config = dict(
    targets=['instrument'],
    kernel_size=3,
    widths=[192, 288, 432, 640],
    rnn_layers=5,
    eps=1e-10,
    final_lr_fraction=0.1,
    warmup_steps=620,
)
Rows from block 3 of a small sound classifier, named by matrix and row number. Each number is 200 + 30 x the weight over its row's rms, rounded and kept within 0 to 999. All counts start at 0.
After each channel's rows are labels from the 100 clips, of 14976, where the channel reaches its highest value: "top examples" is what is common among them; "loudest" is the band of the loudest frequency at the time of the peak. Only what is clearly more common there than usual is listed. The data: synthesized solo parts of chorales (CocoChorales).
# conv: width-3 conv (model.blocks.3.conv.weight, 432x432x3, each kernel summed), inputs 0-86

conv.183,171,174,232,171,197,238,222,239,247,257,184,261,192,170,204,218,174,272,194,170,210,173,185,251,222,217,159,278,202,193,221,271,159,220,222,352,242,203,197,206,198,192,207,184,214,196,184,206,183,175,208,234,188,215,248,223,200,225,236,267,188,234,202,198,251,176,219,223,166,233,172,161,241,182,236,200,245,201,157,162,204,170,224,204,229,181,187
top examples: horn; note C5; note C#5
loudest: 500 to 1000 Hz

conv.31,191,229,190,208,190,200,169,178,197,184,175,188,222,193,183,196,203,199,186,214,212,206,212,195,195,215,222,202,199,249,250,173,192,188,175,201,218,212,208,153,269,247,179,202,212,204,289,200,187,196,218,224,181,217,192,233,204,196,216,191,234,191,230,196,193,209,162,163,333,197,199,193,197,229,193,252,183,188,224,205,200,243,197,199,234,215,216
top examples: viola; note D#4; note F4; note D4
loudest: 250 to 500 Hz

conv.49,262,232,200,165,205,199,201,215,209,189,288,265,172,179,173,211,251,207,193,190,223,183,190,213,227,149,246,219,169,218,183,166,216,207,202,207,202,297,211,205,184,155,234,191,232,246,178,183,178,188,293,211,179,229,202,220,148,193,251,218,166,208,239,195,227,169,147,222,192,188,181,172,193,189,223,248,189,227,167,245,184,224,227,176,199,180,155
top examples: bassoon; note D3; note E3; note A3
loudest: 250 to 500 Hz

conv.275,257,216,192,188,218,150,190,212,156,195,245,243,158,216,224,219,269,183,212,226,177,226,162,164,220,171,249,187,224,199,160,171,220,202,196,177,180,239,223,205,151,195,226,165,209,252,186,228,194,191,240,147,226,184,165,222,139,230,231,200,207,191,236,213,216,197,189,222,159,163,222,173,165,191,242,243,195,223,173,252,217,230,214,176,205,233,159
top examples: bassoon; note E3; note D3; note A3
loudest: 250 to 500 Hz

conv.129,194,156,259,182,197,236,224,223,248,181,161,217,199,188,210,186,181,229,218,195,199,193,180,212,177,310,215,260,241,215,306,239,204,184,203,243,245,184,189,197,257,224,235,182,185,213,224,189,195,210,186,222,202,193,210,223,259,191,293,229,225,238,188,204,240,236,208,247,229,264,182,235,250,200,186,229,208,226,179,184,190,198,181,262,230,206,233
top examples: flute; note G5; note F5
loudest: 500 to 1000 Hz

conv.214,145,217,192,195,194,203,196,165,189,244,209,208,187,149,262,188,145,208,197,140,198,151,208,193,178,170,151,225,188,251,169,172,146,209,195,207,179,185,141,205,195,190,190,201,179,160,195,293,199,153,189,190,186,194,197,176,162,203,143,178,183,204,240,200,138,212,145,168,218,205,152,192,208,180,225,184,207,181,175,174,304,216,186,196,175,168,160
top examples: clarinet; note A#4
loudest: 250 to 500 Hz

conv.337,173,213,195,214,193,197,183,168,203,195,191,213,204,165,187,188,176,203,187,186,194,179,207,184,188,207,231,221,193,300,242,179,163,202,170,208,220,194,183,187,235,271,193,204,186,196,242,190,203,170,195,224,181,193,178,237,183,199,225,194,230,200,221,195,194,217,157,166,284,201,179,190,202,226,196,278,191,184,197,188,199,230,191,210,252,199,187
top examples: viola; note D#4; note F4; note D4
loudest: 250 to 500 Hz

conv.19,257,231,208,174,207,192,210,219,225,191,290,258,178,179,172,206,235,212,202,188,238,186,195,217,223,156,241,216,178,209,179,171,211,209,208,222,209,326,217,201,181,148,228,195,246,238,174,174,187,192,323,220,183,246,210,201,154,198,238,225,168,200,231,204,220,178,149,209,185,184,176,184,186,181,215,242,198,221,166,230,171,220,219,179,199,184,166
top examples: bassoon; note E3; note D3; note A3
loudest: 250 to 500 Hz

conv.401,227,219,193,166,177,199,196,293,200,186,219,247,211,167,166,181,223,219,170,203,179,207,170,211,176,214,265,229,197,220,242,236,263,158,202,214,229,228,186,176,221,223,246,179,181,231,233,153,173,234,229,225,178,177,228,222,188,163,258,188,242,218,241,175,298,196,214,221,205,212,179,160,210,192,221,259,205,283,199,221,157,247,173,190,247,179,162
top examples: double bass; bassoon
loudest: 250 to 500 Hz

conv.122,205,190,222,202,223,183,226,201,254,202,236,217,173,182,200,209,203,217,220,192,332,192,201,217,224,181,199,200,201,192,177,197,178,208,214,224,209,263,217,231,171,177,190,205,262,208,161,193,214,187,272,240,196,334,221,202,174,201,202,234,183,181,189,221,188,197,184,191,174,183,181,201,182,181,201,193,200,183,176,200,191,189,224,196,191,197,182
top examples: horn; note C5; note C#5; note A#4
loudest: 500 to 1000 Hz

conv.16,182,162,226,149,171,210,245,256,234,206,156,198,208,192,192,197,164,241,185,210,204,224,158,254,195,236,189,233,234,147,234,248,222,137,241,242,250,170,202,218,222,184,197,164,193,185,220,177,156,227,175,236,193,205,264,200,222,155,221,231,234,204,173,176,230,220,232,235,189,222,199,208,216,159,189,185,222,216,195,157,171,215,195,218,222,204,212
top examples: flute; note G5; note F5
loudest: 500 to 1000 Hz

conv.241,197,155,224,175,212,192,235,229,243,178,202,188,201,187,168,198,171,235,207,197,247,213,157,274,211,208,230,203,186,223,219,205,221,204,256,200,281,224,223,211,218,210,181,169,246,176,224,169,194,232,223,291,186,251,295,210,197,189,221,221,259,187,196,214,209,184,201,185,204,192,193,188,188,191,178,246,175,198,198,175,166,235,214,207,237,184,202
top examples: horn; note C5; note A#4; note C#5
loudest: 500 to 1000 Hz

conv.310,193,162,211,176,196,213,224,247,229,201,201,230,216,193,165,187,193,272,191,208,218,229,169,289,190,216,226,234,191,227,232,206,222,192,254,221,301,200,220,183,223,220,213,183,215,208,230,164,196,233,206,291,189,220,312,217,200,187,248,208,278,212,200,198,225,179,195,195,197,208,204,175,215,208,198,246,188,217,180,191,157,251,191,200,238,188,187
top examples: note C5; horn; note G4; saxophone
loudest: 500 to 1000 Hz

conv.66,185,199,178,217,180,168,221,207,181,217,175,194,216,265,236,195,256,249,206,306,165,308,214,217,187,176,185,184,226,192,189,162,228,194,239,176,218,155,266,183,190,185,200,226,189,216,177,231,220,239,152,200,231,169,215,206,182,211,189,162,250,171,167,183,159,213,172,177,177,170,285,200,175,215,228,177,219,162,189,214,223,215,193,197,180,227,193
top examples: saxophone; trumpet
loudest: 1000 to 2000 Hz

conv.210,178,191,188,188,201,165,186,205,211,217,215,186,172,223,186,334,233,211,198,225,203,218,190,194,314,191,150,199,174,165,185,219,202,177,186,222,166,193,222,251,176,186,206,196,223,234,167,181,189,224,193,192,182,203,191,265,195,175,213,256,185,171,141,201,219,183,218,262,173,179,223,170,170,238,257,179,222,159,165,252,180,168,318,215,213,183,181
top examples: trombone; note F4; note F#4; note G#4
loudest: 1000 to 2000 Hz

conv.84,170,178,177,176,166,135,218,218,187,209,183,162,206,261,215,231,246,217,188,296,172,283,182,214,227,178,161,180,227,172,186,203,217,165,232,200,220,151,270,217,197,188,178,191,184,216,195,213,179,233,150,200,228,168,217,229,194,196,193,214,240,134,142,167,207,216,208,220,195,149,277,205,139,212,229,184,222,160,181,215,202,216,228,186,217,234,193
top examples: trumpet; note E5; note F5; note G5
loudest: 1000 to 2000 Hz

conv.338,150,173,198,191,203,160,175,176,200,194,198,164,156,211,173,289,208,199,204,209,193,203,167,169,277,204,130,180,184,142,183,210,165,167,156,197,147,179,206,255,164,193,192,175,203,205,146,159,190,194,176,162,185,195,166,244,195,169,211,241,169,150,122,202,214,188,224,260,164,173,208,176,166,213,225,178,198,153,159,223,171,134,269,217,199,178,178
top examples: trombone; note F4; note F#4; note G#4
loudest: 1000 to 2000 Hz

conv.261,175,150,189,168,194,150,202,198,205,204,206,181,170,213,185,245,225,199,180,224,201,221,173,194,245,201,210,218,188,226,224,209,193,161,195,222,216,197,225,228,200,226,191,185,219,227,198,172,178,211,198,233,186,202,192,337,176,168,247,240,234,149,166,196,234,201,204,228,203,162,217,179,154,252,227,249,215,166,154,221,156,213,248,190,266,184,165
top examples: viola; note F4; note D#4
loudest: 250 to 500 Hz

conv.317,199,176,179,187,183,151,217,205,187,188,192,164,207,273,218,209,252,224,199,311,167,305,192,222,203,182,189,157,225,170,186,173,228,181,232,160,216,159,265,206,199,191,196,200,179,219,196,213,191,241,154,201,230,168,215,214,204,203,195,181,248,157,140,179,173,216,187,212,197,160,299,212,150,210,215,176,202,165,192,219,200,219,203,198,185,237,213
top examples: trumpet; note E5; note G5; note F5
loudest: 1000 to 2000 Hz

conv.367,207,221,221,221,228,154,142,205,185,176,227,208,183,207,187,255,253,202,221,215,184,203,196,151,247,213,206,169,185,180,205,196,229,160,133,168,183,202,201,214,193,216,224,194,213,269,194,190,221,218,198,154,220,186,146,243,188,168,221,213,171,169,201,221,223,179,219,256,207,169,205,161,164,246,267,193,182,207,202,310,190,180,244,229,197,188,164
top examples: trombone; note F4; note F#4; note G#4
loudest: 1000 to 2000 Hz

conv.136,222,195,193,199,203,221,188,164,195,165,178,180,205,217,178,190,181,178,194,190,198,185,205,163,189,211,239,199,208,223,226,178,203,222,172,190,201,200,193,180,257,219,187,198,194,186,223,174,187,211,201,199,185,198,170,211,258,208,219,198,201,218,196,201,197,216,133,199,255,216,204,261,216,256,155,235,171,194,205,191,174,196,193,210,215,200,274
top examples: oboe; note A#4; note C5
loudest: 1000 to 2000 Hz

conv.168,218,217,184,199,209,168,147,207,174,186,251,232,182,206,194,243,278,205,204,212,175,202,204,157,232,179,218,192,188,203,208,187,221,183,139,179,173,217,203,203,199,180,235,210,204,289,178,199,193,205,213,161,200,177,160,244,175,177,229,205,170,190,214,196,227,184,187,244,206,181,205,164,176,233,264,214,194,212,172,368,202,200,235,197,200,194,165
top examples: bassoon; note D3; note E3; note A3
loudest: 250 to 500 Hz

conv.328,186,203,158,203,163,129,221,209,177,217,175,148,222,225,219,194,228,209,191,262,162,277,214,218,188,165,191,157,225,138,180,191,222,165,242,173,210,145,241,203,190,157,205,222,173,186,200,213,202,224,139,200,228,161,219,198,187,191,169,173,257,130,158,162,173,212,210,216,166,136,247,203,128,185,207,148,234,171,203,198,198,235,191,200,177,232,202
top examples: saxophone; trumpet
loudest: 1000 to 2000 Hz

conv.377,216,231,238,185,202,235,203,236,231,211,224,280,209,137,227,168,214,243,208,156,190,142,189,223,160,227,223,273,211,215,237,205,213,204,194,237,227,237,149,165,223,172,250,193,200,232,200,230,194,179,239,212,180,198,216,154,217,197,247,195,181,246,254,201,228,216,151,216,213,251,142,182,247,162,230,212,200,255,168,225,229,223,166,234,155,169,191
top examples: flute; note G5; bassoon; note F5
loudest: 500 to 1000 Hz

conv.380,221,224,162,181,188,195,197,212,148,228,219,229,167,212,254,205,283,208,209,239,160,227,197,159,196,155,235,216,237,226,177,173,226,216,191,202,151,203,222,184,171,167,216,204,184,236,173,257,181,197,201,151,237,160,156,213,148,234,219,167,208,207,242,181,219,212,180,199,191,202,228,182,204,194,271,233,192,220,161,242,254,211,201,171,201,236,155
top examples: bassoon; trumpet; note D3; note E3
loudest: 1000 to 2000 Hz

conv.390,215,194,200,190,204,220,198,171,198,159,185,183,216,211,177,187,181,183,202,181,192,174,205,169,183,223,218,202,211,214,226,191,199,210,180,191,204,200,183,196,260,204,191,193,186,185,229,166,187,206,201,196,191,190,178,202,297,198,220,202,197,214,193,200,197,219,131,211,245,222,198,268,215,238,151,221,172,195,208,189,169,189,186,223,202,198,306
top examples: oboe; note A#4; note C5; note A4
loudest: 1000 to 2000 Hz

conv.171,190,276,175,219,170,197,187,178,194,204,212,171,260,157,214,192,179,164,189,158,209,157,250,184,188,195,167,188,208,195,211,185,191,174,186,193,186,206,158,216,243,169,217,235,188,162,229,224,207,189,209,178,173,207,193,164,222,171,156,175,168,188,216,172,123,221,115,189,234,196,157,226,188,178,183,174,228,195,234,203,231,206,188,207,156,204,232
top examples: violin; note A4; note A#4; note B4
loudest: 250 to 500 Hz

conv.254,207,240,160,198,188,206,157,221,183,184,128,143,217,197,178,174,163,184,185,198,195,210,202,209,170,212,219,176,196,221,214,216,243,202,189,168,203,173,189,151,238,222,134,191,195,172,322,194,177,238,176,220,204,204,215,203,215,198,156,175,228,199,245,195,193,194,231,139,255,202,201,213,198,208,166,203,178,216,310,168,204,240,169,172,231,211,238
top examples: double bass; oboe
loudest: 1000 to 2000 Hz

conv.312,195,188,192,171,173,166,211,235,212,214,169,190,186,203,196,205,188,158,175,217,219,206,199,179,214,224,218,213,202,214,225,269,216,176,193,218,204,190,215,218,201,230,176,200,214,183,229,176,168,219,190,208,180,221,203,254,192,186,221,224,218,170,208,175,271,218,254,193,212,179,203,207,166,223,196,233,214,212,207,176,182,210,212,186,321,204,198
top examples: viola; note F4; note D#4
loudest: 250 to 500 Hz

conv.10,197,176,179,185,188,145,217,209,192,185,191,169,207,269,217,210,253,226,202,319,174,311,186,226,208,179,187,155,222,172,185,167,227,176,236,162,222,172,277,203,194,193,191,193,190,221,191,209,191,245,168,208,228,174,219,214,207,200,198,186,245,152,140,187,169,213,184,207,194,155,290,210,146,211,214,178,200,164,192,220,197,220,207,195,182,232,216
top examples: saxophone; trumpet; note G4
loudest: 1000 to 2000 Hz

conv.387,159,215,196,206,182,208,182,186,205,220,178,228,201,159,227,175,183,216,178,179,190,178,204,195,163,199,215,244,202,308,230,181,162,204,169,218,218,198,171,155,239,246,193,192,184,208,243,242,193,162,203,224,184,194,187,221,188,208,223,192,225,211,258,191,195,209,150,171,281,213,173,185,214,209,214,245,196,192,193,190,247,247,177,194,239,199,180
top examples: viola; note D#4; note F4; note D4
loudest: 250 to 500 Hz

conv.272,256,221,180,190,168,238,182,208,187,222,185,214,200,244,218,187,199,206,193,196,184,195,235,174,183,158,255,206,202,225,168,209,239,323,185,210,167,191,198,199,183,186,189,230,173,170,205,215,193,227,191,180,214,192,197,184,214,314,171,199,199,250,228,162,188,182,200,174,188,216,237,226,235,258,202,206,191,211,220,183,214,196,182,156,209,225,219
top examples: oboe; note A#4; note C5
loudest: 1000 to 2000 Hz

conv.181,204,232,172,187,182,208,176,195,188,259,220,236,179,167,253,180,199,214,182,165,190,151,196,178,178,158,213,238,188,257,155,175,198,231,173,206,158,223,148,178,182,176,203,188,187,208,187,280,178,178,222,177,183,191,167,181,148,219,186,175,172,220,275,177,193,209,160,176,216,213,172,184,215,190,255,200,201,216,204,216,291,221,183,172,186,180,148
top examples: clarinet; note A#4
loudest: 250 to 500 Hz

conv.242,204,196,239,180,197,229,223,223,244,188,186,216,225,181,203,205,176,221,204,161,191,156,202,215,196,271,185,248,235,176,261,250,193,162,213,234,233,193,164,214,254,177,237,203,182,217,223,188,181,195,196,212,179,184,216,215,300,165,258,229,194,237,183,195,237,243,191,261,243,282,158,241,253,188,181,200,210,229,185,207,192,194,201,258,194,196,250
top examples: flute; note G5; note F5
loudest: 500 to 1000 Hz

conv.383,178,209,196,217,216,149,128,176,173,223,189,188,199,200,148,238,207,139,207,192,173,184,194,163,235,211,165,192,179,188,184,219,152,166,142,208,163,194,186,228,167,235,184,193,198,198,204,146,204,162,189,165,215,177,146,246,143,176,210,222,184,164,184,214,210,173,257,249,185,155,199,124,159,201,208,204,225,167,219,203,160,178,223,199,235,192,144
top examples: cello; note D4; note C4; note F3
loudest: 250 to 500 Hz

conv.153,170,219,163,213,181,182,197,147,188,163,222,137,218,174,196,207,174,150,188,169,220,175,214,167,202,187,153,155,182,174,177,162,163,154,196,157,146,201,160,234,205,174,196,205,173,178,205,199,206,179,197,168,154,209,169,180,212,152,157,184,169,170,187,186,141,217,158,192,213,182,166,232,172,160,147,163,189,173,225,207,204,201,203,197,146,169,223
top examples: violin; note A#4; note A4; note B4
loudest: 250 to 500 Hz

conv.417,194,169,203,192,206,195,229,226,219,197,185,196,217,202,177,178,179,255,190,214,224,240,186,294,187,201,224,218,187,225,226,188,223,195,273,194,301,199,219,187,220,209,186,197,219,178,216,173,197,239,200,290,190,225,309,198,196,185,229,196,290,182,186,209,206,183,195,184,193,187,210,188,191,202,189,237,183,190,190,169,165,256,190,199,227,192,201
top examples: note C5; saxophone; horn; note G4
loudest: 500 to 1000 Hz

conv.130,219,245,197,265,198,203,207,208,203,237,188,190,215,214,202,215,209,196,210,210,221,192,298,205,217,180,218,194,189,181,200,206,218,211,208,205,182,202,223,201,199,179,234,338,220,188,189,204,259,205,203,210,192,222,219,215,202,204,184,208,194,191,203,196,197,182,219,191,178,189,207,193,191,220,208,197,249,217,209,192,206,189,220,194,197,212,199
top examples: violin; note C5; note A4
loudest: 500 to 1000 Hz

conv.42,253,205,167,180,177,213,186,236,194,166,179,170,222,266,188,201,206,223,174,233,183,244,211,226,197,177,241,154,196,187,177,211,300,229,208,163,211,163,227,183,205,181,172,200,205,205,222,176,183,347,157,221,197,183,231,186,243,222,165,185,221,210,192,169,202,182,203,170,198,202,254,242,205,260,191,189,178,219,247,211,179,222,201,180,196,216,246
top examples: oboe; note A#4; note C5
loudest: 1000 to 2000 Hz

conv.305,170,214,181,213,202,138,166,183,192,222,199,195,202,197,132,236,207,141,191,187,202,175,199,190,237,200,165,189,173,181,186,217,153,154,164,209,154,205,190,230,166,217,195,201,205,198,189,118,199,159,206,196,193,203,178,251,139,166,222,223,178,141,173,200,212,185,242,244,176,145,197,146,141,205,208,218,233,159,214,206,137,170,229,196,235,169,135
top examples: cello; note D4; note C4; note C#4
loudest: 250 to 500 Hz

conv.244,201,187,209,166,185,193,208,195,206,146,237,204,190,176,180,214,205,199,198,168,201,162,172,195,211,203,188,198,208,123,208,186,186,153,194,188,184,233,180,231,202,134,228,176,209,216,156,169,171,179,233,184,161,200,189,203,241,148,237,214,150,200,180,178,215,218,163,254,200,222,158,222,209,174,187,181,183,210,145,238,174,174,210,230,144,178,213
top examples: flute; note G5; note F5
loudest: 500 to 1000 Hz

conv.400,191,187,224,181,180,207,229,180,240,150,208,186,198,179,182,202,157,214,202,165,242,155,194,209,210,209,168,208,212,133,203,200,177,183,207,207,197,232,191,226,204,130,206,191,236,185,186,170,189,192,238,215,164,242,212,187,258,175,214,236,144,204,150,178,197,222,148,210,201,230,160,249,213,177,140,165,185,186,190,188,173,139,212,231,154,181,235
top examples: horn; note A#4; note C5; note B4
loudest: 250 to 500 Hz

conv.180,172,260,200,219,175,215,189,201,219,222,147,190,283,194,195,181,178,218,186,209,190,228,239,250,177,227,175,223,212,225,254,199,203,176,221,222,250,183,199,146,287,200,208,227,199,200,287,209,201,214,188,241,185,200,244,204,226,170,186,195,233,199,216,178,160,199,164,189,260,214,208,184,211,200,202,192,237,193,250,174,216,236,187,220,193,212,235
top examples: violin; note A4; note B4; note A#4
loudest: 250 to 500 Hz

conv.279,167,191,159,158,167,193,202,209,195,276,183,201,191,178,218,195,149,219,162,187,206,200,179,221,200,152,172,226,179,219,139,215,190,210,215,223,193,186,188,220,141,181,138,181,201,130,190,231,156,199,187,215,158,206,223,193,122,201,140,200,209,190,208,167,197,179,223,189,166,195,184,175,200,158,237,177,221,181,201,154,235,199,200,163,219,175,127
top examples: clarinet; note C5; note A#4; note C#5
loudest: 500 to 1000 Hz

conv.173,241,195,184,184,186,242,158,154,190,196,183,223,183,224,204,180,172,202,178,188,185,175,203,161,176,192,264,227,184,260,216,168,216,278,144,208,193,199,180,180,225,222,187,198,183,186,214,204,194,215,199,213,193,184,159,206,226,255,222,191,213,247,216,183,192,188,119,183,232,226,219,234,240,285,192,246,185,195,189,192,202,202,184,191,218,213,236
top examples: oboe; note A#4; note C5
loudest: 1000 to 2000 Hz

conv.375,168,147,199,176,210,181,239,218,219,193,199,199,200,196,171,180,179,236,201,207,239,225,153,273,193,181,212,212,181,233,210,165,191,194,269,199,270,217,222,205,199,212,176,164,225,173,197,169,198,212,220,309,186,235,278,209,169,173,228,197,252,169,181,211,193,193,165,179,197,173,206,193,171,196,176,241,168,171,166,175,162,244,196,186,227,174,176
top examples: horn; note C5; note A#4; note G4
loudest: 500 to 1000 Hz

conv.13,170,193,234,204,205,222,206,211,224,159,175,221,224,173,181,167,182,218,208,182,191,184,209,210,165,276,211,237,221,217,348,206,184,163,196,221,250,197,182,183,317,231,231,211,187,214,237,163,201,190,199,225,187,193,213,216,239,176,277,197,234,226,195,213,211,227,155,226,253,236,171,218,235,211,174,233,183,211,187,185,164,207,168,262,213,196,229
top examples: flute; note G5; note F5
loudest: 500 to 1000 Hz

conv.420,170,161,200,170,194,161,217,225,209,203,177,171,186,179,165,201,163,211,183,197,224,211,174,239,209,201,224,214,182,229,217,216,203,173,228,212,256,193,215,204,192,228,165,182,224,162,216,154,183,216,197,252,178,226,249,258,160,173,228,207,266,159,194,199,238,183,213,193,196,163,190,174,155,202,188,256,194,185,191,158,153,231,209,187,288,190,173
top examples: viola; note F4; horn; note G4
loudest: 250 to 500 Hz

conv.351,205,186,153,151,165,113,218,250,164,198,175,184,185,217,216,198,225,187,177,242,153,245,159,195,196,198,223,183,228,201,209,223,238,144,221,189,210,177,228,201,191,216,181,167,176,205,214,203,151,244,176,196,213,161,202,226,150,180,215,185,246,136,190,162,248,219,233,202,195,131,230,196,122,199,214,236,202,215,204,206,191,235,195,161,260,231,174
top examples: double bass; trumpet
loudest: 1000 to 2000 Hz

conv.77,173,202,177,211,193,178,165,166,186,163,183,159,218,222,171,223,223,222,184,233,173,240,203,201,215,207,205,185,188,244,240,156,213,179,190,179,229,172,221,154,242,245,174,198,202,229,239,178,190,237,169,228,180,178,199,247,204,181,209,195,234,171,182,197,182,208,151,177,273,182,228,188,177,251,217,240,172,144,201,239,177,227,219,204,225,191,206
top examples: viola; note D#4; note D4; note F4
loudest: 250 to 500 Hz

conv.204,195,203,177,175,179,202,166,194,182,236,211,241,161,157,242,171,199,203,175,177,166,164,176,162,165,180,237,238,184,282,201,173,195,230,149,207,191,210,165,159,198,219,209,182,173,212,197,256,175,176,214,212,166,171,156,207,156,226,222,176,219,217,266,180,209,203,149,177,216,207,169,165,212,204,246,237,180,212,168,212,259,226,173,174,226,174,147
top examples: clarinet; note A#4
loudest: 250 to 500 Hz

conv.170,208,220,166,186,189,205,152,192,160,233,217,265,171,197,246,205,224,241,186,207,156,201,195,165,198,151,213,224,187,245,177,152,206,233,159,213,164,209,192,179,169,189,213,200,182,224,162,251,186,195,208,176,186,157,158,210,142,225,225,181,183,214,239,183,205,196,149,189,189,211,200,154,215,201,298,218,183,209,153,232,246,204,201,170,187,186,131
top examples: clarinet; note A#4; note G#4
loudest: 250 to 500 Hz