config = dict(
    train_examples=39062,
    n_mels=64,
    hop_length=160,
    input='log_mel',
    arch='crnn',
    activation='relu',
    depths=[1, 1, 2, 1],
    lr=0.002,
    beta2=0.99,
    steps=3100,
    batch_size=64,
    lr_schedule='wsd',
)
Rows from block 4 of a small sound classifier, named by matrix and row number. Each number is 128 + 24 x the weight over its row's rms, rounded and kept within 0 to 255. All counts start at 0.
Before each channel's rows are labels from the 100 clips, of 14976, where the channel reaches its highest value: "responds to" is what is common among them. Only what is clearly more common there than usual is listed. The data: synthesized solo parts of chorales (CocoChorales). In brackets: how many of the 100.
# conv: width-3 conv, stride 2 (model.blocks.4.conv.weight, 640x432x3, each kernel summed), inputs 174-260

responds to: tuba (100); note G3 (35); note F3 (34)
conv.491 [110 154 110 107 129  99 150 123 123 115 125 108  90 168 127 169 105 101 140 109 132 172 135 125 119 126 141 139 124  78 117 124  92 110 104 163 140 107 116 157 131 123 123 127 106 145 114  92 106 111 100 101 106 115 154 137  89 130 171 139 162 163 141  90 108 117 113  92 127 132 101 152 118  90 125 138 160 135 107 106 160  95 122 109 127 112 115]

responds to: trumpet (100); note E5 (53); note D5 (36); note G5 (31)
conv.76 [122 112 221 134 146 131 110 139 124 104 158 103 112 103 107  97 128 122  98 154 107  98 141 157 106 104 140  95 114 107 133 132 117 117 129 114  97 191 149 103 155 120 172 109 152 103 198 108 131 125 163 127 106 157 133 161 107 139  94 147 116 135 103 135 213  89 105 108 132 143 150 104 122 164 102 107 142 109 102 161 108 105 105 170 155 123 109]

responds to: oboe (100); note A#4 (63); note C5 (27)
conv.482 [110 111 147 163 128 112 127 141 124 102 125 113 210 112  91 113 142 111 152 181 153 118 141 122 110 198 136 126  83 112 129 143 174 112 150 136 111 146 142 133 101 125 127 117 125 114 137 146 123 152 150 148 109 180 130 140 124 147 114  91 117 120 132 109 138 105 153 116 141 133 155 139 115 136 110 120 107 112 106 145 129 127 113 128 140 156  91]

responds to: horn (100); note C5 (60); note C#5 (29); note A#4 (26)
conv.338 [146 118 122 107 119 119 103 123 115 139 112 116 107 119 118 140 102 163 116 111 120 134 124 128 123 104 111 109 165 143 136 115 176 112 104 103 125 130 130 136 154 118 133 102 120 124 121 151 206 136 159 146 164 137 142 151 152 121 140 136 111 140 125 194 124 124 118 148 109 133 114 104 132 175 153  99 136 158 148 121 115 138 114 111 106 106 120]

responds to: cello (100); note D4 (59); note F3 (37); note C4 (35)
conv.566 [146  90 118 102  91  95  67  97 105 128  90  93  96 158 138 119 122 141  95  95  86 123  73  94  98  90 124  94 162 103  92 113 126 155  89 125 140 122 144  98 114 186 105  95 116 121 109  91 125 108 133 121 116 125  95 128 108  91 119 148 108 117  90 130 115 120 114  94 107 194 131  99 143 135 118 146 113 118 109 156 113 116  93 110 100  96  80]

responds to: horn (72); note A#4 (46)
conv.170 [142  89 163  99 111 118  84 103 151 125 127 129 109 126 132 123 142 140  96 145  99 124 133 119 131  73 139  91 119 115  88 100 132 113  92  88 129 168 183  99 122 125 138 105 133 129 144 107 144 107 198 126 127 156 112 151 124 107 122 107 116 134  95 139 164 115 115 110 158 150 176 100 115 179 129 111 128 140 121 197  73 134 124 179 123  97 105]

responds to: tuba (100); note G3 (41); note F3 (30)
conv.546 [122 117 127 112 128 117 116 140 126 119 122 124 123 182 127 213 135 126 127 134 119 250 126 123 124 127 120 123 130 120 136 123 122 127 113 131 131 126 153 115 136 139 133 126 128 156 124 114 133 144 133 136 126 137 124 132 127 131 233 129 167 177 131 124 127 118 128 125 141 138 149 122 123 123 142 126 156 158 121 143 123 113 131 129 127 125 127]

responds to: tuba (100); note G3 (41); note F3 (31)
conv.504 [115 134 160 144 158 130 117 141 127 116 156 115 138 176 120 193 127 114 116 150 126 192 136 159 121 132 114 122 126 119 149 146 111 123 143 129 128 154 155 118 161 133 160 129 141 183 160 126 127 126 150 114 114 148 118 121 103 137 191 122 177 203 141 122 159 107 118 135 144 140 131 112 124 138 140 116 197 177 112 145 132 110 108 151 142 140 139]

responds to: horn (100); note C5 (71); note A#4 (33); note C#5 (26)
conv.494 [127 136 118 129 129 162 130 113  85 129 118 138  98 115 104 129  93 152 115  97 126 126  99 118 127  93 149 147 147 160 114 119 161 136 135  99 119 133 117 130 141 118 126 146 165 119 117 155 180 130 148 142 157 136 102 154 150 114 127 115 127 130 139 167 127 138 121 162  89 128 106 110 120 172 147  77 117 139 169 114 121 146 147 125 100 137 142]

responds to: oboe (64); double bass (35)
conv.180 [141 125 115 175 128 138 116 111 112 122 124 112 167 146 131  93  99 130 117 145 132  97 106 106 112 154 130 138 139 102 105 175 144 156 159 131 128 124 133 104 122 151 112 141 136 109 115 112  91 108 120  94 106 143 103 128  93 104  91 136 109 105 123 109 117 133 112 137 123 149 106 134 145 121 100 131 105  85 117 156 156 111 127 118 105 138 120]

responds to: cello (100); note D4 (62); note F3 (33); note C4 (33)
conv.347 [139 104 100  94  98  91 100 141  91 132  99  99 102 144 129 102 127 134  94  76  96 110  70 102 106 119 125  98 161  94 131 127 111 147  86 153 134 107 128  97 135 167  91  92  99 118  95 110 109 138 111 138 104 102 105 130 114 122 105 167 100 102  98 120 103 126 132  91 103 170 135 113 138 110 102 166 101 100 100 132 122 100  94  93 113  96 107]

responds to: horn (100); note C5 (60); note C#5 (28)
conv.415 [143 137 109 103 124 125 106 117 141 146 114 112  92 110 158 144 113 155 128 108  90 130 131 116 117  72  95 110 189 142 157 131 158 113 102  84 120 116 120 131 120 115 117 107 113 115 109 181 171 126 137 151 155 107 140 113 157 126 141 139 107 137 110 240 110 129 117 160  98 125 116 107 164 140 154 120 149 157 146 110 125 138 112 101 104 108 138]

responds to: horn (100); note C5 (68); note A#4 (31); note G4 (28)
conv.351 [128 150  98 111 118 141 121 113 134 134 113 137  82  91 155 135  99 145 146  92  90 122 129 118 121  70 109 126 169 175 153 121 146 107 127  79 140 105 107 126 115 116 114 117 140 126 102 181 157 120 129 136 156 103 141 114 168 119 135 129 137 122 102 202  97 139 116 171  81 117 107 109 155 136 149 127 142 147 154  97 131 154 140 108 100 134 160]

responds to: cello (100); note D4 (59); note F3 (39); note C4 (33)
conv.358 [177  99 113 107 110 104  79 118 117 165 108  89 103 158 153 113 108 171 102 109 111 111  96 128 108  97 113 107 205 131 121 127 152 183  93  94 146 117 142 121 132 172 124 109 113 123 119 130 154 138 129 139 142 125 115 125 131 118 113 162  91 115 114 162 112 148 120 126  89 175 108  99 176 141 141 130 119 141 129 171 116 123  87  94 111 101  87]